From a checkpoint of a small encoder-decoder audio transcriber: trained on short read English sentences (LibriTTS-R).
Rows from block 3 of the audio encoder of a small encoder-decoder audio transcriber, named by matrix and row number. Rows with one number belong to one channel. Each number is 50 + 10 x the weight over its row's rms, rounded and kept within 0 to 99. All counts start at 0.
After each channel's rows are labels from the 100 clips, of 14976, where the channel reaches its highest value: "loudest band" is the band of the loudest frequency at the time of the peak. Only what is clearly more common there than usual is listed. The data: short read English sentences (LibriTTS-R).
# convs1: first pointwise conv (encoder.blocks.3.convs.1.weight, 112x96x1), inputs 0-95
# convs3: second pointwise conv (encoder.blocks.3.convs.3.weight, 112x112x1, transposed), outputs 0-111

convs1.57:34 48 63 44 59 54 57 48 70 44 62 59 42 52 57 44 43 52 43 72 51 49 50 49 40 64 53 57 60 52 49 53 64 38 36 48 45 57 43 51 50 66 52 42 58 43 65 53 67 44 55 52 57 28 60 62 55 49 53 42 51 35 50 54 49 58 58 29 71 66 44 56 47 54 26 56 40 59 50 59 60 54 57 47 39 30 53 61 44 71 37 55 41 44 50 72
convs3.57:56 65 63 60 53 48 53 63 50 56 49 57 50 55 50 56 50 53 51 62 45 67 49 56 58 60 48 52 56 58 42 49 47 43 32 50 67 49 68 58 48 61 55 78 52 59 44 42 51 50 60 66 47 45 42 57 59 58 51 44 55 47 70 54 67 68 55 57 57 55 46 59 50 48 55 53 19 66 50 60 56 70 63 69 72 57 66 53 69 45 60 54 76 48 53 59 55 43 60 61 58 54 37 51 44 44 60 58 55 42 48 45
loudest band: 4000 to 8000 Hz

convs1.23:46 48 47 48 67 38 48 56 39 42 66 57 55 33 49 41 70 43 32 54 46 63 44 51 46 55 45 49 51 45 50 43 60 48 63 37 45 46 55 46 50 44 58 55 56 33 62 53 57 38 29 47 50 50 61 45 47 47 55 48 30 53 42 79 39 59 43 68 49 59 54 47 46 46 43 54 41 54 62 63 45 26 51 37 47 28 58 43 67 29 53 62 63 59 43 52
convs3.23:41 52 62 59 51 62 49 48 41 56 29 41 55 49 53 34 27 47 57 53 28 62 53 39 57 46 57 68 50 45 41 58 47 51 49 63 36 62 38 49 55 43 63 55 46 52 42 54 54 55 69 36 64 55 52 48 69 39 40 47 55 47 47 59 74 48 29 25 56 52 47 46 44 72 31 40 53 50 37 51 46 44 43 61 42 68 49 46 54 57 61 55 40 55 40 40 58 41 41 57 56 58 48 36 50 51 52 66 53 63 57 57
loudest band: 500 to 1000 Hz

convs1.45:56 38 59 65 41 50 40 58 51 47 70 73 47 46 67 43 44 51 46 74 55 50 37 49 40 50 50 38 51 59 41 47 52 73 50 57 68 56 49 41 46 57 68 46 60 61 44 46 46 39 51 54 46 50 69 51 28 50 45 50 31 53 53 39 45 54 56 62 50 45 55 56 58 29 77 52 44 57 44 65 58 54 46 46 53 45 34 49 60 40 52 40 49 49 30 60
convs3.45:44 62 51 39 59 64 51 55 55 40 68 62 42 54 58 35 52 66 23 38 40 47 50 44 56 39 42 48 55 57 66 44 47 61 65 52 56 52 41 59 43 42 47 43 34 47 57 52 42 51 59 65 62 51 66 30 27 58 43 36 65 67 32 57 47 50 55 62 55 50 56 58 23 41 56 40 39 59 49 54 58 61 48 54 55 43 49 72 47 47 44 56 48 51 42 56 53 49 58 50 51 36 52 56 55 62 40 62 62 66 32 53
loudest band: 500 to 1000 Hz

convs1.29:49 58 71 43 65 29 67 47 56 59 57 71 52 43 45 44 45 44 39 40 46 46 65 36 38 52 59 58 62 54 63 53 38 55 48 53 51 39 57 61 43 57 63 41 45 46 62 34 60 52 41 53 42 61 55 28 62 56 43 53 38 65 64 46 48 50 55 61 38 48 49 51 35 50 66 53 50 43 50 62 63 50 72 50 49 67 42 72 62 57 64 43 54 47 43 60
convs3.29:62 60 55 49 39 46 40 56 49 66 62 58 35 52 66 47 56 41 54 44 67 47 41 40 44 45 39 30 56 39 52 35 32 35 66 63 49 53 49 62 64 55 41 63 57 67 65 56 50 56 54 41 62 57 45 37 61 47 54 61 45 47 45 51 54 46 54 32 58 56 43 57 29 37 62 46 47 30 53 65 54 60 42 64 53 57 48 56 67 49 54 38 49 56 60 53 66 40 55 32 59 49 74 58 48 60 63 51 67 56 53 58
loudest band: 500 to 1000 Hz

convs1.77:58 30 38 51 64 43 40 48 35 49 50 52 47 50 60 43 61 44 44 57 50 57 47 44 37 42 41 66 31 46 48 51 44 32 64 58 55 52 59 39 54 57 58 50 45 50 53 67 51 41 39 46 78 55 47 57 63 46 47 62 35 35 59 47 65 46 49 43 49 58 23 55 27 53 60 61 39 57 67 51 40 46 44 57 44 62 52 62 41 54 29 63 52 48 41 47
convs3.77:59 58 64 59 46 66 62 43 62 65 65 55 50 62 62 44 33 55 59 63 47 65 58 47 31 56 49 43 35 55 53 42 64 77 59 59 27 49 35 58 57 41 47 50 42 45 49 59 52 50 50 46 48 55 58 45 56 60 52 52 33 50 50 38 51 64 49 54 66 48 48 29 50 47 49 69 53 71 45 37 60 53 56 54 61 35 61 57 33 50 50 57 54 53 67 56 63 60 50 65 70 63 40 53 46 45 54 50 53 64 47 53
loudest band: 500 to 1000 Hz

convs1.107:41 42 40 55 58 51 46 48 33 57 55 48 48 53 74 59 57 44 59 50 57 56 50 55 60 47 48 71 57 53 57 52 34 60 60 41 41 57 50 60 56 16 64 31 67 70 76 59 49 38 54 42 61 44 49 43 47 61 47 64 51 46 39 56 47 44 57 52 54 56 60 68 47 60 46 43 71 44 44 43 35 50 47 51 55 57 59 47 52 43 58 56 41 59 63 33
convs3.107:55 44 37 45 62 42 43 45 73 43 39 61 61 71 55 52 51 45 37 45 53 47 71 43 52 44 47 33 61 53 54 65 45 54 64 48 47 16 46 54 56 58 46 57 56 40 47 53 34 49 54 43 67 50 44 34 50 46 71 46 37 40 61 75 43 62 42 51 48 41 51 53 44 37 57 45 44 66 39 51 43 44 56 38 42 47 53 33 55 55 49 63 54 45 41 53 56 61 43 59 45 68 62 26 50 38 56 52 49 43 52 55
loudest band: 250 to 500 Hz; 500 to 1000 Hz

convs1.53:32 63 42 61 51 43 31 58 49 47 43 47 36 50 52 54 53 40 49 53 63 64 43 63 39 57 54 36 49 41 68 69 23 54 63 66 56 59 50 57 34 55 58 46 56 36 76 41 53 60 40 66 55 46 51 60 63 59 58 40 45 33 52 41 48 49 38 51 48 42 52 42 31 42 41 50 59 45 49 53 53 63 41 48 40 63 38 66 61 44 43 47 55 57 52 42
convs3.53:60 39 37 56 48 60 51 49 54 86 38 44 56 44 51 41 40 53 66 45 45 37 51 42 47 48 58 47 47 53 61 43 37 68 45 56 49 46 34 44 66 69 36 60 50 52 43 42 56 66 50 37 41 57 36 33 60 51 50 49 62 43 41 51 32 48 44 48 45 66 55 33 46 50 44 75 51 42 31 55 30 57 59 36 46 48 54 61 52 49 35 57 38 47 41 52 52 44 52 36 47 57 35 62 61 47 34 59 48 57 45 52
loudest band: 500 to 1000 Hz

convs1.20:56 53 53 52 50 61 58 67 58 49 39 57 28 47 55 55 56 36 47 70 35 42 55 48 70 60 45 43 52 60 56 45 43 52 38 57 62 47 59 49 62 46 50 65 62 54 55 45 44 56 46 63 38 69 48 55 36 46 68 55 51 47 66 50 44 68 41 43 51 62 43 41 53 60 47 62 56 49 71 42 53 49 50 50 53 58 52 69 76 54 54 36 66 63 48 28
convs3.20:45 61 58 59 60 47 54 44 55 48 49 52 42 38 41 49 44 41 45 70 17 45 64 38 53 43 41 58 65 45 58 30 46 62 32 51 42 57 39 27 45 45 53 52 45 75 72 50 48 48 54 62 41 48 46 48 58 38 45 50 31 57 50 46 47 40 28 42 58 50 67 52 57 50 36 36 58 66 66 43 47 54 53 47 45 54 45 53 44 61 47 59 55 36 58 42 54 40 51 42 51 37 41 35 46 47 52 50 61 55 29 37
loudest band: 500 to 1000 Hz

convs1.41:35 47 63 61 43 56 56 35 37 52 65 54 52 58 46 57 43 39 46 66 52 63 53 53 62 65 53 50 51 48 63 58 53 52 28 34 58 52 45 48 49 54 42 45 51 44 38 51 55 37 46 52 62 43 65 61 61 54 44 37 46 50 46 41 54 65 54 52 62 47 23 49 58 51 53 56 51 50 69 65 58 43 49 28 29 48 55 64 77 39 40 38 57 48 66 62
convs3.41:47 46 48 49 55 44 47 54 63 38 38 32 75 65 49 36 50 53 41 59 47 46 37 33 52 44 54 45 49 72 49 56 46 59 67 44 61 51 49 42 67 49 49 52 50 55 41 26 37 47 37 37 53 47 53 34 61 40 46 63 57 40 42 47 62 57 45 62 58 52 67 35 60 43 53 66 65 55 54 48 65 53 62 63 60 46 60 69 63 54 59 43 46 65 53 49 60 48 62 59 53 52 62 64 50 42 43 38 66 61 35 62
loudest band: 4000 to 8000 Hz; 500 to 1000 Hz

convs1.104:55 50 57 50 43 61 61 74 38 45 56 58 69 52 56 55 41 58 54 48 40 41 64 52 44 57 52 51 31 63 50 82 58 32 39 55 42 49 46 40 54 54 37 52 48 46 58 73 55 45 42 41 55 31 39 50 75 39 44 51 46 50 51 51 38 51 60 47 45 49 48 60 60 59 59 41 39 55 60 63 63 44 41 45 45 27 52 53 41 60 60 65 51 43 63 46
convs3.104:34 62 60 49 38 36 46 85 60 57 58 50 46 56 43 46 52 54 46 43 57 52 34 67 55 65 59 58 63 49 75 60 51 43 49 40 56 47 43 56 37 53 54 51 28 51 35 59 50 53 48 48 47 45 51 48 47 42 60 50 39 71 36 48 53 61 54 56 50 38 48 34 50 59 38 54 46 47 59 33 49 53 53 58 56 41 55 54 42 55 16 63 50 56 50 46 39 59 63 63 51 42 52 48 44 30 54 57 61 43 68 54
loudest band: 4000 to 8000 Hz

convs1.34:33 40 45 59 71 69 54 41 52 57 66 54 34 56 43 46 41 37 49 47 48 61 46 51 41 62 61 57 49 33 53 53 75 57 54 48 49 56 53 53 50 51 40 54 72 31 60 55 49 47 41 55 61 58 66 64 43 42 50 50 54 44 51 62 61 59 41 24 58 59 78 56 40 49 42 32 58 52 66 43 47 51 47 60 52 47 47 34 61 49 40 49 47 52 47 64
convs3.34:49 44 18 51 69 35 58 40 44 45 66 49 40 54 51 45 48 45 42 60 60 47 43 36 46 55 39 44 50 59 55 52 53 78 52 43 39 54 58 34 37 38 67 47 61 53 65 49 50 66 45 42 58 40 52 51 64 73 76 34 34 60 50 43 48 49 48 64 47 38 34 46 47 40 50 64 46 63 54 53 37 55 45 35 50 40 49 56 64 44 63 55 45 46 48 57 43 54 43 48 56 59 52 49 54 60 41 41 38 54 68 50
loudest band: 250 to 500 Hz

convs1.42:45 56 62 53 55 38 50 55 59 49 44 53 55 37 64 63 40 57 45 66 68 54 48 38 51 40 61 59 38 39 62 62 46 31 51 37 37 35 44 42 52 54 57 41 31 63 44 38 46 39 40 26 57 39 44 74 54 39 38 34 51 61 43 44 46 59 47 54 59 43 58 62 50 39 48 49 44 41 60 43 41 40 52 39 36 65 42 50 48 47 55 37 55 75 49 56
convs3.42:49 54 70 38 56 66 45 37 59 51 32 60 59 82 57 48 57 45 75 43 53 63 29 48 49 55 47 62 47 45 35 44 58 41 55 40 37 57 56 48 43 47 66 37 42 49 62 58 50 57 45 63 45 49 54 55 38 42 56 34 53 42 46 63 42 52 38 49 63 46 48 52 45 49 58 46 40 51 74 50 60 45 54 46 49 53 65 53 55 44 53 46 63 70 35 70 51 63 58 52 49 55 51 50 41 53 58 54 64 65 58 71
loudest band: 4000 to 8000 Hz

convs1.12:33 47 71 56 59 47 60 59 46 52 55 53 67 27 48 56 60 39 42 53 47 61 39 44 34 45 48 45 21 62 82 46 55 34 70 52 34 52 38 45 56 44 48 55 53 56 52 51 54 66 52 45 45 41 50 54 58 40 47 54 49 43 55 45 51 40 41 59 60 39 54 70 44 56 51 64 55 54 61 50 49 55 44 58 54 43 53 31 61 37 56 54 70 58 52 54
convs3.12:62 65 34 64 39 59 39 48 50 52 48 40 50 47 52 60 49 48 52 44 53 42 56 50 40 54 50 42 46 49 32 41 46 52 49 30 37 44 52 68 48 52 39 34 36 53 44 54 42 39 62 54 68 58 49 31 39 41 20 61 23 50 46 41 40 73 67 64 31 42 49 46 69 44 45 45 55 44 41 50 29 52 71 51 38 59 56 48 51 53 52 55 35 47 48 34 46 44 51 38 58 49 37 55 48 45 55 54 51 53 50 52
loudest band: 250 to 500 Hz; 500 to 1000 Hz

convs1.44:57 32 51 60 53 63 57 57 40 45 47 29 50 67 42 71 63 40 55 32 55 54 59 65 45 44 53 53 49 53 51 38 48 62 29 42 55 52 58 47 49 65 67 53 52 57 73 51 51 58 49 50 41 45 50 57 47 46 56 49 37 43 42 66 46 45 57 49 33 43 50 58 45 35 59 47 64 41 35 47 56 43 51 51 36 44 42 51 50 69 49 30 82 53 42 51
convs3.44:41 42 49 48 45 33 60 59 49 35 62 54 39 43 61 36 54 40 27 38 42 56 68 58 56 44 45 50 47 43 57 37 46 52 51 51 48 49 46 45 62 49 62 66 42 53 73 53 36 50 48 38 39 33 41 62 25 61 43 45 48 47 45 35 53 46 47 45 56 41 48 65 52 50 49 55 53 40 12 45 60 53 41 45 47 30 59 50 57 41 55 61 43 53 51 67 46 54 33 69 55 57 50 55 55 59 54 41 62 65 43 52
loudest band: 250 to 500 Hz

convs1.9:45 35 49 46 45 49 31 53 50 47 58 48 37 48 73 34 37 53 34 49 46 43 36 46 53 60 61 66 49 53 50 41 60 56 42 45 49 53 53 32 47 55 48 32 41 65 45 33 46 52 45 57 43 50 63 62 40 56 46 45 56 60 47 69 61 49 45 46 49 50 50 69 56 83 64 55 51 56 39 25 57 45 55 42 45 59 47 42 66 53 47 61 53 43 33 36
convs3.9:41 31 46 38 40 40 49 72 41 51 61 59 45 55 44 32 51 45 71 55 62 46 54 54 66 45 40 33 48 52 44 52 32 55 34 46 56 32 74 48 42 36 47 46 58 36 37 41 49 51 41 34 58 48 48 32 39 55 57 62 37 36 32 58 38 42 52 55 33 57 61 57 52 42 35 52 57 59 47 45 60 40 42 43 36 57 60 41 52 44 50 49 40 40 34 47 49 46 47 56 54 39 49 58 69 41 40 35 60 50 48 51
loudest band: 250 to 500 Hz

convs1.105:50 60 58 57 28 61 62 72 44 44 49 36 51 34 44 51 57 48 63 50 57 55 58 67 42 52 43 55 41 47 50 47 56 54 50 50 64 47 57 52 45 52 52 35 47 51 58 54 50 50 70 50 46 45 65 46 43 48 64 58 38 55 39 20 54 46 65 65 50 46 72 34 55 51 74 50 61 65 38 64 43 70 56 60 52 42 46 46 49 42 53 60 52 42 61 35
convs3.105:60 56 48 45 46 46 36 47 46 71 51 43 42 46 58 43 56 48 58 32 46 41 67 34 45 38 55 45 43 42 40 52 38 54 42 28 37 51 37 48 63 48 43 47 34 27 56 40 51 58 36 80 45 54 39 50 43 43 40 45 61 48 50 52 46 29 43 45 54 34 52 55 42 43 45 40 41 52 66 59 42 26 45 39 42 32 46 53 37 49 45 65 54 49 48 59 45 49 76 38 47 44 50 44 42 53 38 51 58 68 42 49
loudest band: 250 to 500 Hz

convs1.101:44 39 48 45 39 56 55 49 46 67 68 55 32 52 57 56 47 49 73 49 32 45 45 41 48 45 45 48 44 57 68 56 50 54 45 65 71 63 44 56 51 65 50 54 28 43 60 33 40 68 40 50 46 58 45 54 45 49 50 37 31 49 67 38 64 50 38 54 58 48 54 61 40 51 36 73 46 33 43 56 54 57 52 61 52 44 64 54 56 58 72 56 47 50 47 45
convs3.101:54 43 64 54 58 60 44 56 30 45 43 52 69 65 35 48 53 33 40 45 61 54 50 48 48 64 44 38 54 51 56 72 53 48 60 44 74 45 53 53 58 34 51 48 45 51 59 33 47 39 35 55 50 45 42 55 53 36 48 51 39 48 50 35 50 49 50 56 58 71 58 49 54 34 46 64 40 49 62 54 49 19 49 55 52 34 43 57 54 46 52 51 67 76 50 38 47 49 45 55 52 48 54 58 46 48 57 70 59 38 62 25
loudest band: 4000 to 8000 Hz; 2000 to 4000 Hz

convs1.71:51 43 53 56 60 59 63 71 55 56 59 66 45 34 52 65 50 63 40 48 46 51 42 54 45 63 46 62 18 45 55 53 51 45 47 35 47 45 32 47 50 36 43 45 62 42 50 57 46 50 45 57 60 45 51 65 50 32 37 77 45 55 47 45 54 31 49 53 45 45 70 45 33 60 74 69 56 47 61 52 48 46 43 57 46 57 62 45 67 48 44 53 59 48 53 44
convs3.71:52 38 51 45 59 51 58 57 48 54 51 40 61 54 47 71 48 55 67 51 41 59 58 41 54 58 50 53 57 66 52 47 47 67 46 59 31 60 39 49 38 59 47 56 54 46 46 46 64 85 57 51 55 33 53 34 41 48 47 59 46 44 42 52 50 55 63 35 54 56 56 47 64 57 39 45 58 42 52 59 58 46 56 35 56 58 67 67 42 66 63 51 30 61 59 42 47 47 43 39 64 54 44 69 46 56 83 48 57 49 55 57
loudest band: 500 to 1000 Hz

convs1.72:46 64 50 50 42 53 44 51 13 39 68 46 56 57 48 63 54 48 57 38 44 47 60 73 64 44 61 63 62 35 49 54 52 41 41 54 37 50 31 50 62 54 34 61 49 54 60 59 63 70 53 53 43 48 50 50 46 34 43 52 41 43 47 41 51 39 60 58 29 44 46 54 54 47 59 54 68 56 57 44 53 76 39 52 44 56 33 45 48 47 52 42 64 44 53 50
convs3.72:59 49 48 48 47 54 47 40 62 58 31 44 67 61 49 47 52 41 64 42 33 46 28 52 40 50 43 58 64 45 30 37 40 48 48 34 46 55 40 45 50 52 33 33 69 58 32 60 51 52 54 52 58 61 48 48 37 40 57 52 60 57 46 55 29 46 47 37 49 55 51 52 32 62 44 54 38 59 31 69 56 54 56 49 27 43 45 58 46 42 67 60 41 41 29 50 44 40 47 49 42 57 50 43 55 58 58 27 40 53 51 52
loudest band: 4000 to 8000 Hz

convs1.26:37 40 56 49 50 48 69 41 53 53 62 47 52 71 61 39 57 25 46 52 53 38 50 59 54 47 59 49 55 39 53 50 36 56 57 55 61 60 39 56 43 35 49 37 60 43 62 32 45 44 45 60 39 49 60 66 62 53 47 38 50 55 24 51 53 58 50 70 53 46 47 50 55 49 37 35 53 54 65 44 60 39 35 42 31 47 51 36 44 48 40 24 38 52 59 58
convs3.26:39 48 38 30 53 36 48 56 57 49 68 47 55 39 41 55 36 67 64 57 36 27 64 43 35 39 75 64 41 52 45 63 64 47 58 49 36 48 29 51 55 37 47 55 51 55 47 47 64 51 40 66 38 54 47 52 43 42 35 61 45 40 52 42 40 51 45 60 41 49 47 43 51 43 40 67 31 53 40 48 41 53 32 46 51 54 48 42 40 39 58 44 39 44 42 33 54 45 47 34 53 46 55 57 42 54 40 38 44 43 31 41
loudest band: 250 to 500 Hz

convs1.98:62 47 61 52 43 47 56 51 44 36 60 57 53 44 32 48 58 45 49 66 50 38 81 60 73 41 58 59 49 59 64 61 63 54 33 51 40 33 57 54 58 59 54 46 47 58 60 46 51 46 54 37 47 49 53 54 49 58 41 45 45 64 35 21 53 41 45 57 52 42 54 54 62 55 57 48 43 43 63 34 40 63 64 46 64 49 43 46 50 51 65 29 40 37 54 56
convs3.98:44 54 44 78 50 34 41 48 39 46 64 41 45 46 35 42 54 32 55 61 49 46 51 49 77 49 51 42 43 59 61 48 49 60 42 46 51 58 52 41 49 62 34 58 41 34 35 48 43 49 40 42 41 50 52 44 46 60 53 52 61 45 52 43 49 45 48 44 35 47 54 31 56 51 49 40 61 37 41 59 33 17 40 52 35 61 62 43 60 29 43 53 48 65 60 43 40 46 38 51 54 37 56 57 42 54 46 50 49 34 43 72
loudest band: 4000 to 8000 Hz

convs1.79:45 57 41 51 71 43 57 48 71 45 49 29 51 71 49 58 52 56 49 58 62 52 53 45 37 43 42 52 42 45 47 52 34 50 56 37 45 54 40 60 54 27 32 60 61 50 57 58 51 56 35 49 63 54 64 46 48 35 51 53 47 31 50 30 37 59 50 42 57 44 58 35 47 45 81 40 52 54 53 57 70 54 55 41 51 49 56 45 53 65 61 55 36 57 46 63
convs3.79:40 58 57 43 53 35 69 65 47 55 62 37 44 54 68 38 55 56 53 70 35 60 45 58 53 44 53 53 70 63 45 56 53 53 55 42 51 53 72 61 64 37 61 56 48 49 45 64 45 45 50 55 83 51 46 52 64 48 58 25 46 52 48 42 42 50 51 51 44 46 41 47 45 38 48 37 50 65 46 27 66 37 53 43 49 45 63 60 42 40 50 56 51 46 62 50 60 50 51 59 44 44 38 52 62 47 25 61 39 59 58 53
loudest band: 500 to 1000 Hz

convs1.110:45 56 47 47 17 49 50 59 57 36 60 56 34 50 43 50 46 67 53 38 49 57 46 49 46 61 51 56 34 46 68 42 44 54 50 48 55 61 31 51 45 52 42 53 52 51 51 42 52 51 45 59 58 48 48 47 52 15 40 51 53 58 39 45 47 50 57 56 41 40 53 61 40 51 50 42 51 55 59 67 42 51 37 82 56 59 65 56 79 60 47 56 61 50 46 58
convs3.110:40 42 45 71 75 59 47 65 45 59 54 50 57 46 65 53 61 48 47 62 30 42 63 52 48 46 49 54 42 48 52 68 50 53 49 35 17 29 54 40 50 43 71 58 41 29 58 56 63 48 38 66 58 44 45 46 50 64 33 38 48 62 54 53 42 38 58 44 52 58 57 42 46 43 67 54 42 53 58 57 55 56 48 49 66 59 47 54 55 54 50 46 52 59 37 36 50 55 57 63 53 56 51 49 60 57 68 42 55 59 71 54
loudest band: 500 to 1000 Hz

convs1.86:63 52 41 75 52 67 35 32 42 56 61 48 59 51 50 40 65 42 52 46 61 49 20 53 58 35 44 54 56 47 68 45 47 61 66 55 41 35 54 52 29 55 53 64 48 68 52 51 35 53 51 55 49 65 59 33 55 51 39 61 69 59 51 56 56 57 53 52 43 45 56 47 46 44 51 62 55 42 50 55 46 55 63 48 54 29 47 42 44 36 48 56 53 40 32 47
convs3.86:54 52 44 44 56 39 49 45 43 64 46 42 57 51 60 51 40 36 62 24 49 40 40 62 51 34 62 50 57 47 63 46 55 53 62 62 47 47 34 47 45 48 33 54 42 64 41 37 50 56 49 42 36 55 35 50 60 59 49 61 60 56 34 51 48 39 47 66 36 82 54 55 49 59 41 52 55 43 52 42 49 36 36 44 33 56 69 40 53 51 52 50 58 35 51 46 85 35 46 54 42 63 54 54 39 37 48 46 49 43 53 58
loudest band: 250 to 500 Hz; 500 to 1000 Hz

convs1.111:47 30 51 54 46 42 39 34 67 47 58 61 35 46 62 57 36 33 58 76 36 50 54 57 46 34 43 61 32 43 64 54 39 58 55 46 57 56 61 52 41 55 41 58 44 47 57 63 51 65 41 40 41 53 56 58 52 56 60 44 38 60 48 50 38 44 38 27 53 43 57 68 48 36 36 50 70 67 57 50 53 35 41 55 45 51 52 40 50 44 47 46 65 37 51 54
convs3.111:38 58 50 45 80 45 53 65 52 55 36 69 53 51 53 40 53 36 41 38 48 50 51 76 56 40 45 45 34 72 58 46 44 68 59 53 58 52 52 58 35 62 69 57 37 70 46 53 55 54 48 45 59 44 50 40 33 60 44 60 28 36 31 47 48 45 34 46 38 57 48 43 54 51 47 58 53 55 45 49 54 47 51 56 43 57 55 44 51 49 40 66 48 57 62 35 55 48 32 37 70 64 54 48 48 60 47 42 49 50 62 48
loudest band: 500 to 1000 Hz

convs1.37:44 54 38 49 45 66 73 44 51 35 55 39 57 56 80 54 53 52 58 54 47 62 35 47 50 47 43 51 49 46 42 44 42 53 46 47 46 64 50 46 44 53 49 58 38 61 60 56 21 48 54 33 52 53 13 43 42 48 48 56 42 59 34 55 63 53 66 40 51 56 48 48 66 62 52 51 40 60 69 49 59 62 51 46 43 47 54 66 59 44 46 50 54 39 39 39
convs3.37:77 43 34 48 65 51 47 58 43 48 55 58 51 58 56 46 49 59 48 46 50 39 51 50 51 28 42 39 56 54 40 48 57 40 49 44 56 46 51 46 53 45 38 58 52 49 61 54 62 49 61 52 41 43 60 46 52 45 49 51 56 60 32 38 41 40 44 47 29 18 46 49 62 45 51 53 45 61 52 53 48 38 64 44 47 42 33 40 63 42 48 67 62 53 55 06 74 51 41 53 54 47 57 40 52 49 61 42 52 52 35 57
loudest band: 500 to 1000 Hz; 250 to 500 Hz

convs1.68:38 50 40 64 60 53 39 43 49 45 53 51 56 39 64 38 49 55 50 55 31 58 62 50 38 54 76 55 42 42 50 52 62 46 59 59 74 36 48 64 35 42 49 58 55 78 55 71 31 52 44 38 54 37 47 46 39 46 35 50 49 53 57 50 56 61 52 45 49 49 46 60 53 52 54 34 51 57 45 63 66 45 25 44 62 63 50 55 65 55 48 53 42 35 53 48
convs3.68:72 34 39 50 41 42 65 59 61 63 56 56 52 50 52 53 41 62 58 57 49 47 56 33 40 52 53 56 50 48 73 53 54 52 53 42 39 58 56 37 57 49 35 49 52 38 57 55 62 62 59 63 77 85 58 42 53 49 73 58 24 51 52 56 65 49 50 40 61 46 46 68 58 47 48 50 51 43 43 65 69 43 43 55 48 57 47 50 61 51 68 46 55 51 52 63 50 63 50 36 49 45 56 48 42 51 51 58 40 61 49 40
loudest band: 250 to 500 Hz

convs1.15:54 69 48 44 17 64 48 49 46 51 39 63 47 47 52 45 56 46 48 51 62 43 45 45 67 40 59 38 37 39 58 73 67 42 38 56 52 51 38 58 42 56 47 44 52 45 65 43 59 62 57 50 53 59 38 57 66 31 50 43 45 64 36 70 41 58 45 39 50 64 48 40 53 49 54 48 70 54 58 64 51 54 53 43 60 48 61 57 51 32 53 61 34 47 57 56
convs3.15:52 33 57 58 53 43 51 53 70 45 62 52 67 45 65 50 77 59 49 50 32 52 40 50 49 47 51 33 43 69 37 52 43 47 34 66 62 37 52 30 58 43 48 48 41 54 50 62 39 65 42 61 41 45 51 70 53 52 61 51 47 42 56 54 32 38 36 47 61 42 48 53 61 34 49 52 49 43 68 45 44 47 55 57 52 60 39 44 51 38 37 50 51 41 53 54 54 60 63 52 61 56 62 37 67 51 70 35 50 58 69 49
loudest band: 250 to 500 Hz

convs1.27:46 55 53 52 36 43 47 45 37 60 39 32 48 50 59 52 40 60 28 38 55 60 53 55 57 46 56 30 47 65 53 44 47 45 51 42 40 43 60 55 22 55 29 56 55 40 43 31 52 50 48 66 47 51 44 50 39 59 62 46 41 46 56 42 53 50 55 18 65 23 30 42 49 51 59 50 56 49 30 62 51 44 45 51 43 52 50 57 41 59 51 56 59 60 46 51
convs3.27:42 37 33 50 57 43 49 58 48 67 43 51 34 19 60 52 60 39 43 53 47 51 57 26 63 53 48 56 34 44 35 48 36 41 67 45 44 40 40 66 44 46 56 47 46 42 47 43 48 59 46 40 58 47 38 57 40 46 54 55 40 59 55 32 66 40 43 56 51 63 40 62 41 44 39 37 60 48 51 59 46 43 65 38 42 49 43 66 62 52 28 44 49 63 54 57 45 48 58 55 50 46 38 48 31 60 62 28 36 48 45 50
loudest band: 250 to 500 Hz; 500 to 1000 Hz

convs1.109:38 47 55 75 34 31 43 56 62 35 46 52 55 34 47 67 58 54 54 63 47 35 43 53 73 53 52 25 53 49 64 43 49 52 62 49 49 54 54 52 52 48 38 61 40 45 63 52 47 50 57 53 34 30 69 65 44 50 50 72 53 59 51 51 34 42 46 37 38 65 56 35 49 37 36 53 45 58 51 47 66 64 50 53 51 55 49 47 55 41 47 42 42 46 46 46
convs3.109:43 52 61 41 52 44 68 44 71 55 55 46 48 50 38 71 48 57 61 51 36 42 43 65 50 72 68 46 36 51 28 52 42 50 47 47 57 61 64 64 50 62 39 42 50 45 59 50 54 47 34 57 35 35 61 49 52 56 62 51 37 42 59 37 67 51 50 40 59 62 53 41 60 52 57 42 40 53 49 66 38 76 56 51 49 57 67 66 57 53 36 49 58 60 45 54 48 38 54 53 39 67 48 62 40 54 67 62 47 58 44 39
loudest band: 4000 to 8000 Hz