From a checkpoint of a small encoder-decoder audio transcriber.
Training: 12200 steps, batches of 96.
Rows from block 5 of the audio encoder, named by matrix and row number. Each number is 128 + 24 x the weight over its row's rms, rounded and kept within 0 to 255. All counts start at 0. Numbers have three digits each. After the name is the row's rms in percent of the matrix's.
# fc1: squeeze-excite reduce (encoder.blocks.5.se.fc1.weight, 14x112), inputs 0-37
fc1.0 111:124115130152097127151127161132132109123161074139123136058160121160165106142179073107105110129136135133129132100128
fc1.1 106:108104130166110156147078150130126134125184161140112128131132121123135147172112124135109099148063118157122135124133
fc1.2 102:113127169149128146139109108113104159118127139181116118110126113110159124107171130097107133112106160125136154159141
fc1.3 089:111089163141124151119116100131147121147139137157103082168141105167136130117122121114158161132122136176143121137173
fc1.4 043:114155099150171113109182117105116133159136150159110082111117143117133142154129122170131118140140117173165174146129
fc1.5 115:151113134127118147182155116134111148123129128148142157099134106116147139173156141104093096142104130103127118106137
fc1.6 125:129114142127135186163151147146116156149174136145091158115112095147126137102126109100138096140144148154132150152100
fc1.7 029:113152128134126095111186139117117116127104148102113093178110158117132141176183152132157117125165164122112175156114
fc1.8 112:116125113121127149159156121145119123155127113128078113132158088187148114175119144122191139135151105177138137169077
fc1.9 112:137107114115111147134119140123121096121173146132096133138154094140147124147143090119148127106156073155161145139096
fc1.10 119:148096152126122158150147150129139116142169147128107123114179082146124132181149103094134083118145135135140142109125
fc1.11 027:145143110189137097141170104110142092143123138145126124141137132095111160115162151174136135117159128169104142136135
fc1.12 121:082098159142119131162110132149115132134142165146109121122143070195139128102117128065143132120141125159110129157085
fc1.13 110:145104148116094155132116134150144152125151106143146120117148122154128147115124145111128121158101158099086114130140